Weights of a small image VQ-VAE: encoder patch size [4, 4], 7.5 epochs.
Rows from block 2 of the decoder, named by matrix and row number. Each number is 128 + 24 x the weight over its row's rms, rounded and kept within 0 to 255. All counts start at 0.
# conv: 3x3 conv (decoder.decb.0.0.conv.weight, 32x32x3x3), inputs 0-4, a 3x3 kernel for each
conv.0 [122 150 134 124 156 130 122 133 132 114 148 125 165 146 123 107 144 121 151 132 140 115 138  89 120 118  98 155 126 136 135 137 130 124 115 111  96 168 129 174  90 138 119 156 138]
conv.1 [137 153 134 232 158  30 120 130 112 139 128 120 137 100 144 123 136 129 138 150 130 169 144 103 131 141 125 133 136 122 161 156  65 123 104 122 163 146 121 170 153 162 146 168 135]
conv.2 [135 125 143 163  81 129 127 146 126 124 123 110 120 136 145 132  97 127 117 132 141 134  95 114 129 123 165 128  98 123 101 112  75 131  81 160 128 142 133 127  99 111 143 124 136]
conv.3 [119 157 127 151 159 136 116 149 110 120 105 127 129 150 126 113 146 105 126 114 139 144 228 136 125 124 128 120 136 139 114 192 142 140  90 135 112 148 115 178 135 131 106 149 130]
conv.4 [133 108 152 159 127 174 126 136 127 133 174 101 131  97 102 100 187  97 138 118 133 100 100  98 159 155 134 127  94  93 163 178 155 124 115 121  96 141 124 181 111 174  96  89 116]
conv.5 [126 129 143 114 136 109 128 110 137 134 166 135 104 122 124 119 118 139 106 142 150 152  92 147 121 116 110 147  90 162 120  75 144 148 111 159 126 166  79 114 104 134 127 127 123]
conv.6 [146 120 139  94 191 117 145 104 130 141 118 140 132  95 120 165  92 174 125 136 115 133 158 121 130 113 118 111 166 133 158  63 117 120 137 127 118 133 111 115  58 166 139 122 124]
conv.7 [123 149 138  96  87 122 124 128 148 123 131 135 119 104 122 144 105 158 125 137  93 137 128 158 126 106 128 129 124 140 140 152 120  92 111 104 108 148 103 120 169 108 108 135 110]
conv.8 [132 129 121 142  94 130 119 115  98 120 134 119 152  34 138 144 130 130 132  94 145  95 127 139  96  88  90 126 118 153 162 198 102 114 155 112 163 114 135 137 143 144 153 104 131]
conv.9 [129 131 144 127 155  99 114 141 130 123 150 131 121 152 133 137 137 117 101 139 100 139 115 152 131 156 101 123 163 122 117 102 142 118 157 120 141 132 168  92  69 105 142 125 137]
conv.10 [144 113 140 108 124 119 149 125 148 138 149 140 128 102 101 124 100 111 152 151 120  82 177 114 141 167 133 122 136 116 120  73  98 176  99 151 124  99 130 122 115 136 131 115 153]
conv.11 [118 118 148 122 159 110 124 111 138 107 118 147 144 161 135 114 139 110 112 141 157 111 124 118 135 135 141 128 114 137 150 164 146  82 128 121 139 154 120  59 120  57 126 146 136]
conv.12 [118 122 109 116  42 136 107 127 122 132 110 135 125 119 108 131 139 118 125  99 124 122 214 121 118 129 117 160 142 136 136 128 139 122 123 133 128 118 125 158 232 142 106 142 109]
conv.13 [156 105 136 108 168 146 128 186 117 133 143 160  79 199 158 135  96 141 129 123 108 153 121 159 114 131 148 130 144 152  92  76 113 140 130 101 122  99 138 130 131 105  99 135 126]
conv.14 [128 152 134 129 171 129 136 149 143 118 126 115 123 156 128 129 108 114 117 106 136 123 164  99  92 125 130 136 145 105 175 218 149 122 171 126 131 124 143  97 140  92  89 143 106]
conv.15 [144 156 136 178 186 104 104 152 111 103 171 108 110  86 137 148 135 127 107 125 101 166 119 177 107 141 114 120 114 135 138 111 152 125 143 117 131 157 155 114 118 129 120 143 146]
conv.16 [121 126 147 129 168 119 117 163 108 130 123 122  90 207 113 136  75 111 111 163 135 131  68 132 131 126 146 131 148 140 106  60 122 142 120 148 155 122 125 173 119 176 103 152 123]
conv.17 [129 116 131 131 149 131  94 123 145 120 125 163 113 162 159  90 198  89 118 130 143 105 116 142 128 134 166 118 107 142 129 189 144 117  91 121 128 150 116 153 149 130 112 148 110]
conv.18 [123  96 132 170  71 112 107  90 111 125 130 119 146 120 126 141 112 113 144 115 152 147  92  80 125 128 137 133  72 132 124 118 127 118  94 131 104 122 148 112  88  88 133 124 153]
conv.19 [126  86 128 104 116 143 138 131 157 119 122 119 203 176 130 112 112 151 122 113 133 139 140 164 131  99 158 130 119 139 148 151 127 139  92 157 102 157 115 172 127 128 104 134 133]
conv.20 [108 139 109 180 216 145 100 173  94 117 105 128 102 107 108 110 104 117 119  83 161 123 181 108  87 109 130 112 139 150 130 127  98 139  86 156 111 170 118 107 171 145 151 151 131]
conv.21 [115 123 124 114 148 122 115 161 135 153 116 132 100  14 109 122 114 123 133 115 125 124 116 144  98  84 103 178  88 140 113  88 100 132 108 157 165 137  97 126 167 166 127 147 111]
conv.22 [133 125 164 129 129 165 122 124 171 158 126 110 131  85  83 155 127 113 137 121 118 119 112 103 110 106 140 128 126 138 168 110  74 151  68 146 114 138 152 166  91 146 127 110 169]
conv.23 [116 127 126 121 149 126 130 131 134 130 131 131 131 119 137 118 136 124 126 124 129  94  91 105 121 126 140 111 132 122 116  44  91 105 142 124 154 151 126 123  79 139 149 137 123]
conv.24 [148 116 138 117  98 109 134 138  83 131 150 113 131 199  90 108 129 123 139 120 124 113 106 100 139 103 112 120 125 127 169 202 160 120 139 115 152 108 152 108 108  89 136 145 138]
conv.25 [135 114 121  98  39 135 142 107 125 105 119 104 155 137 150 107 142 120 173 132 164  30  94  45 139 142 145 132 157 116 111  98 133 116 149 124 113 118 107 143 133 150 130 107 118]
conv.26 [113  55 123 141 152 171 141 119 159 139 171 157 133  47 122 137 188 142 143  99 144 148 134 131 126 150 131 113  36 112 156 160 150 116 155 124 115 104 121 113 118 114 122 128  80]
conv.27 [112 113 109 141  73  93 135 133 145 118 149 143 139 145 115  92 130 141 128 115 142 138 174 122 150 140 136 130 136  96 119 105 126 112 148 120 132 113 128 133  76 131 128 130  95]
conv.28 [139 136 132 155 227 136 138 121 137 127 109 110 129  63 159 131 125 123 139 146 146 114 137 110 113 129 126 119 152 120 156 113 137 112 178 128 135 130 116 124  95 125 142 146 117]
conv.29 [139 130 119 100 113 128 126 136 137 149 102 128 104 150 128 118  81 122 118 184 144 109 184 115 143 157 135 145  98 141  71  97 135 141 114 149 119 116 121  71  67 121 119 133 120]
conv.30 [117 118  84 138 214 151 107 162 123 140 133  95 143  72 145 132 165 139 147 153 109 117 108  97 115 144 117 128 169 113 137 114 162 116 128 129 131 129 132 134  79 154 129 121 136]
conv.31 [105 113 138 122 130 111 132 117 120 121 139 111 140 164 135 132 123  94 130 177 128 116 109 124  97  89 127 138 121 148 142 158 111 116 134 122 130 149 126 108 131 102 145 160 159]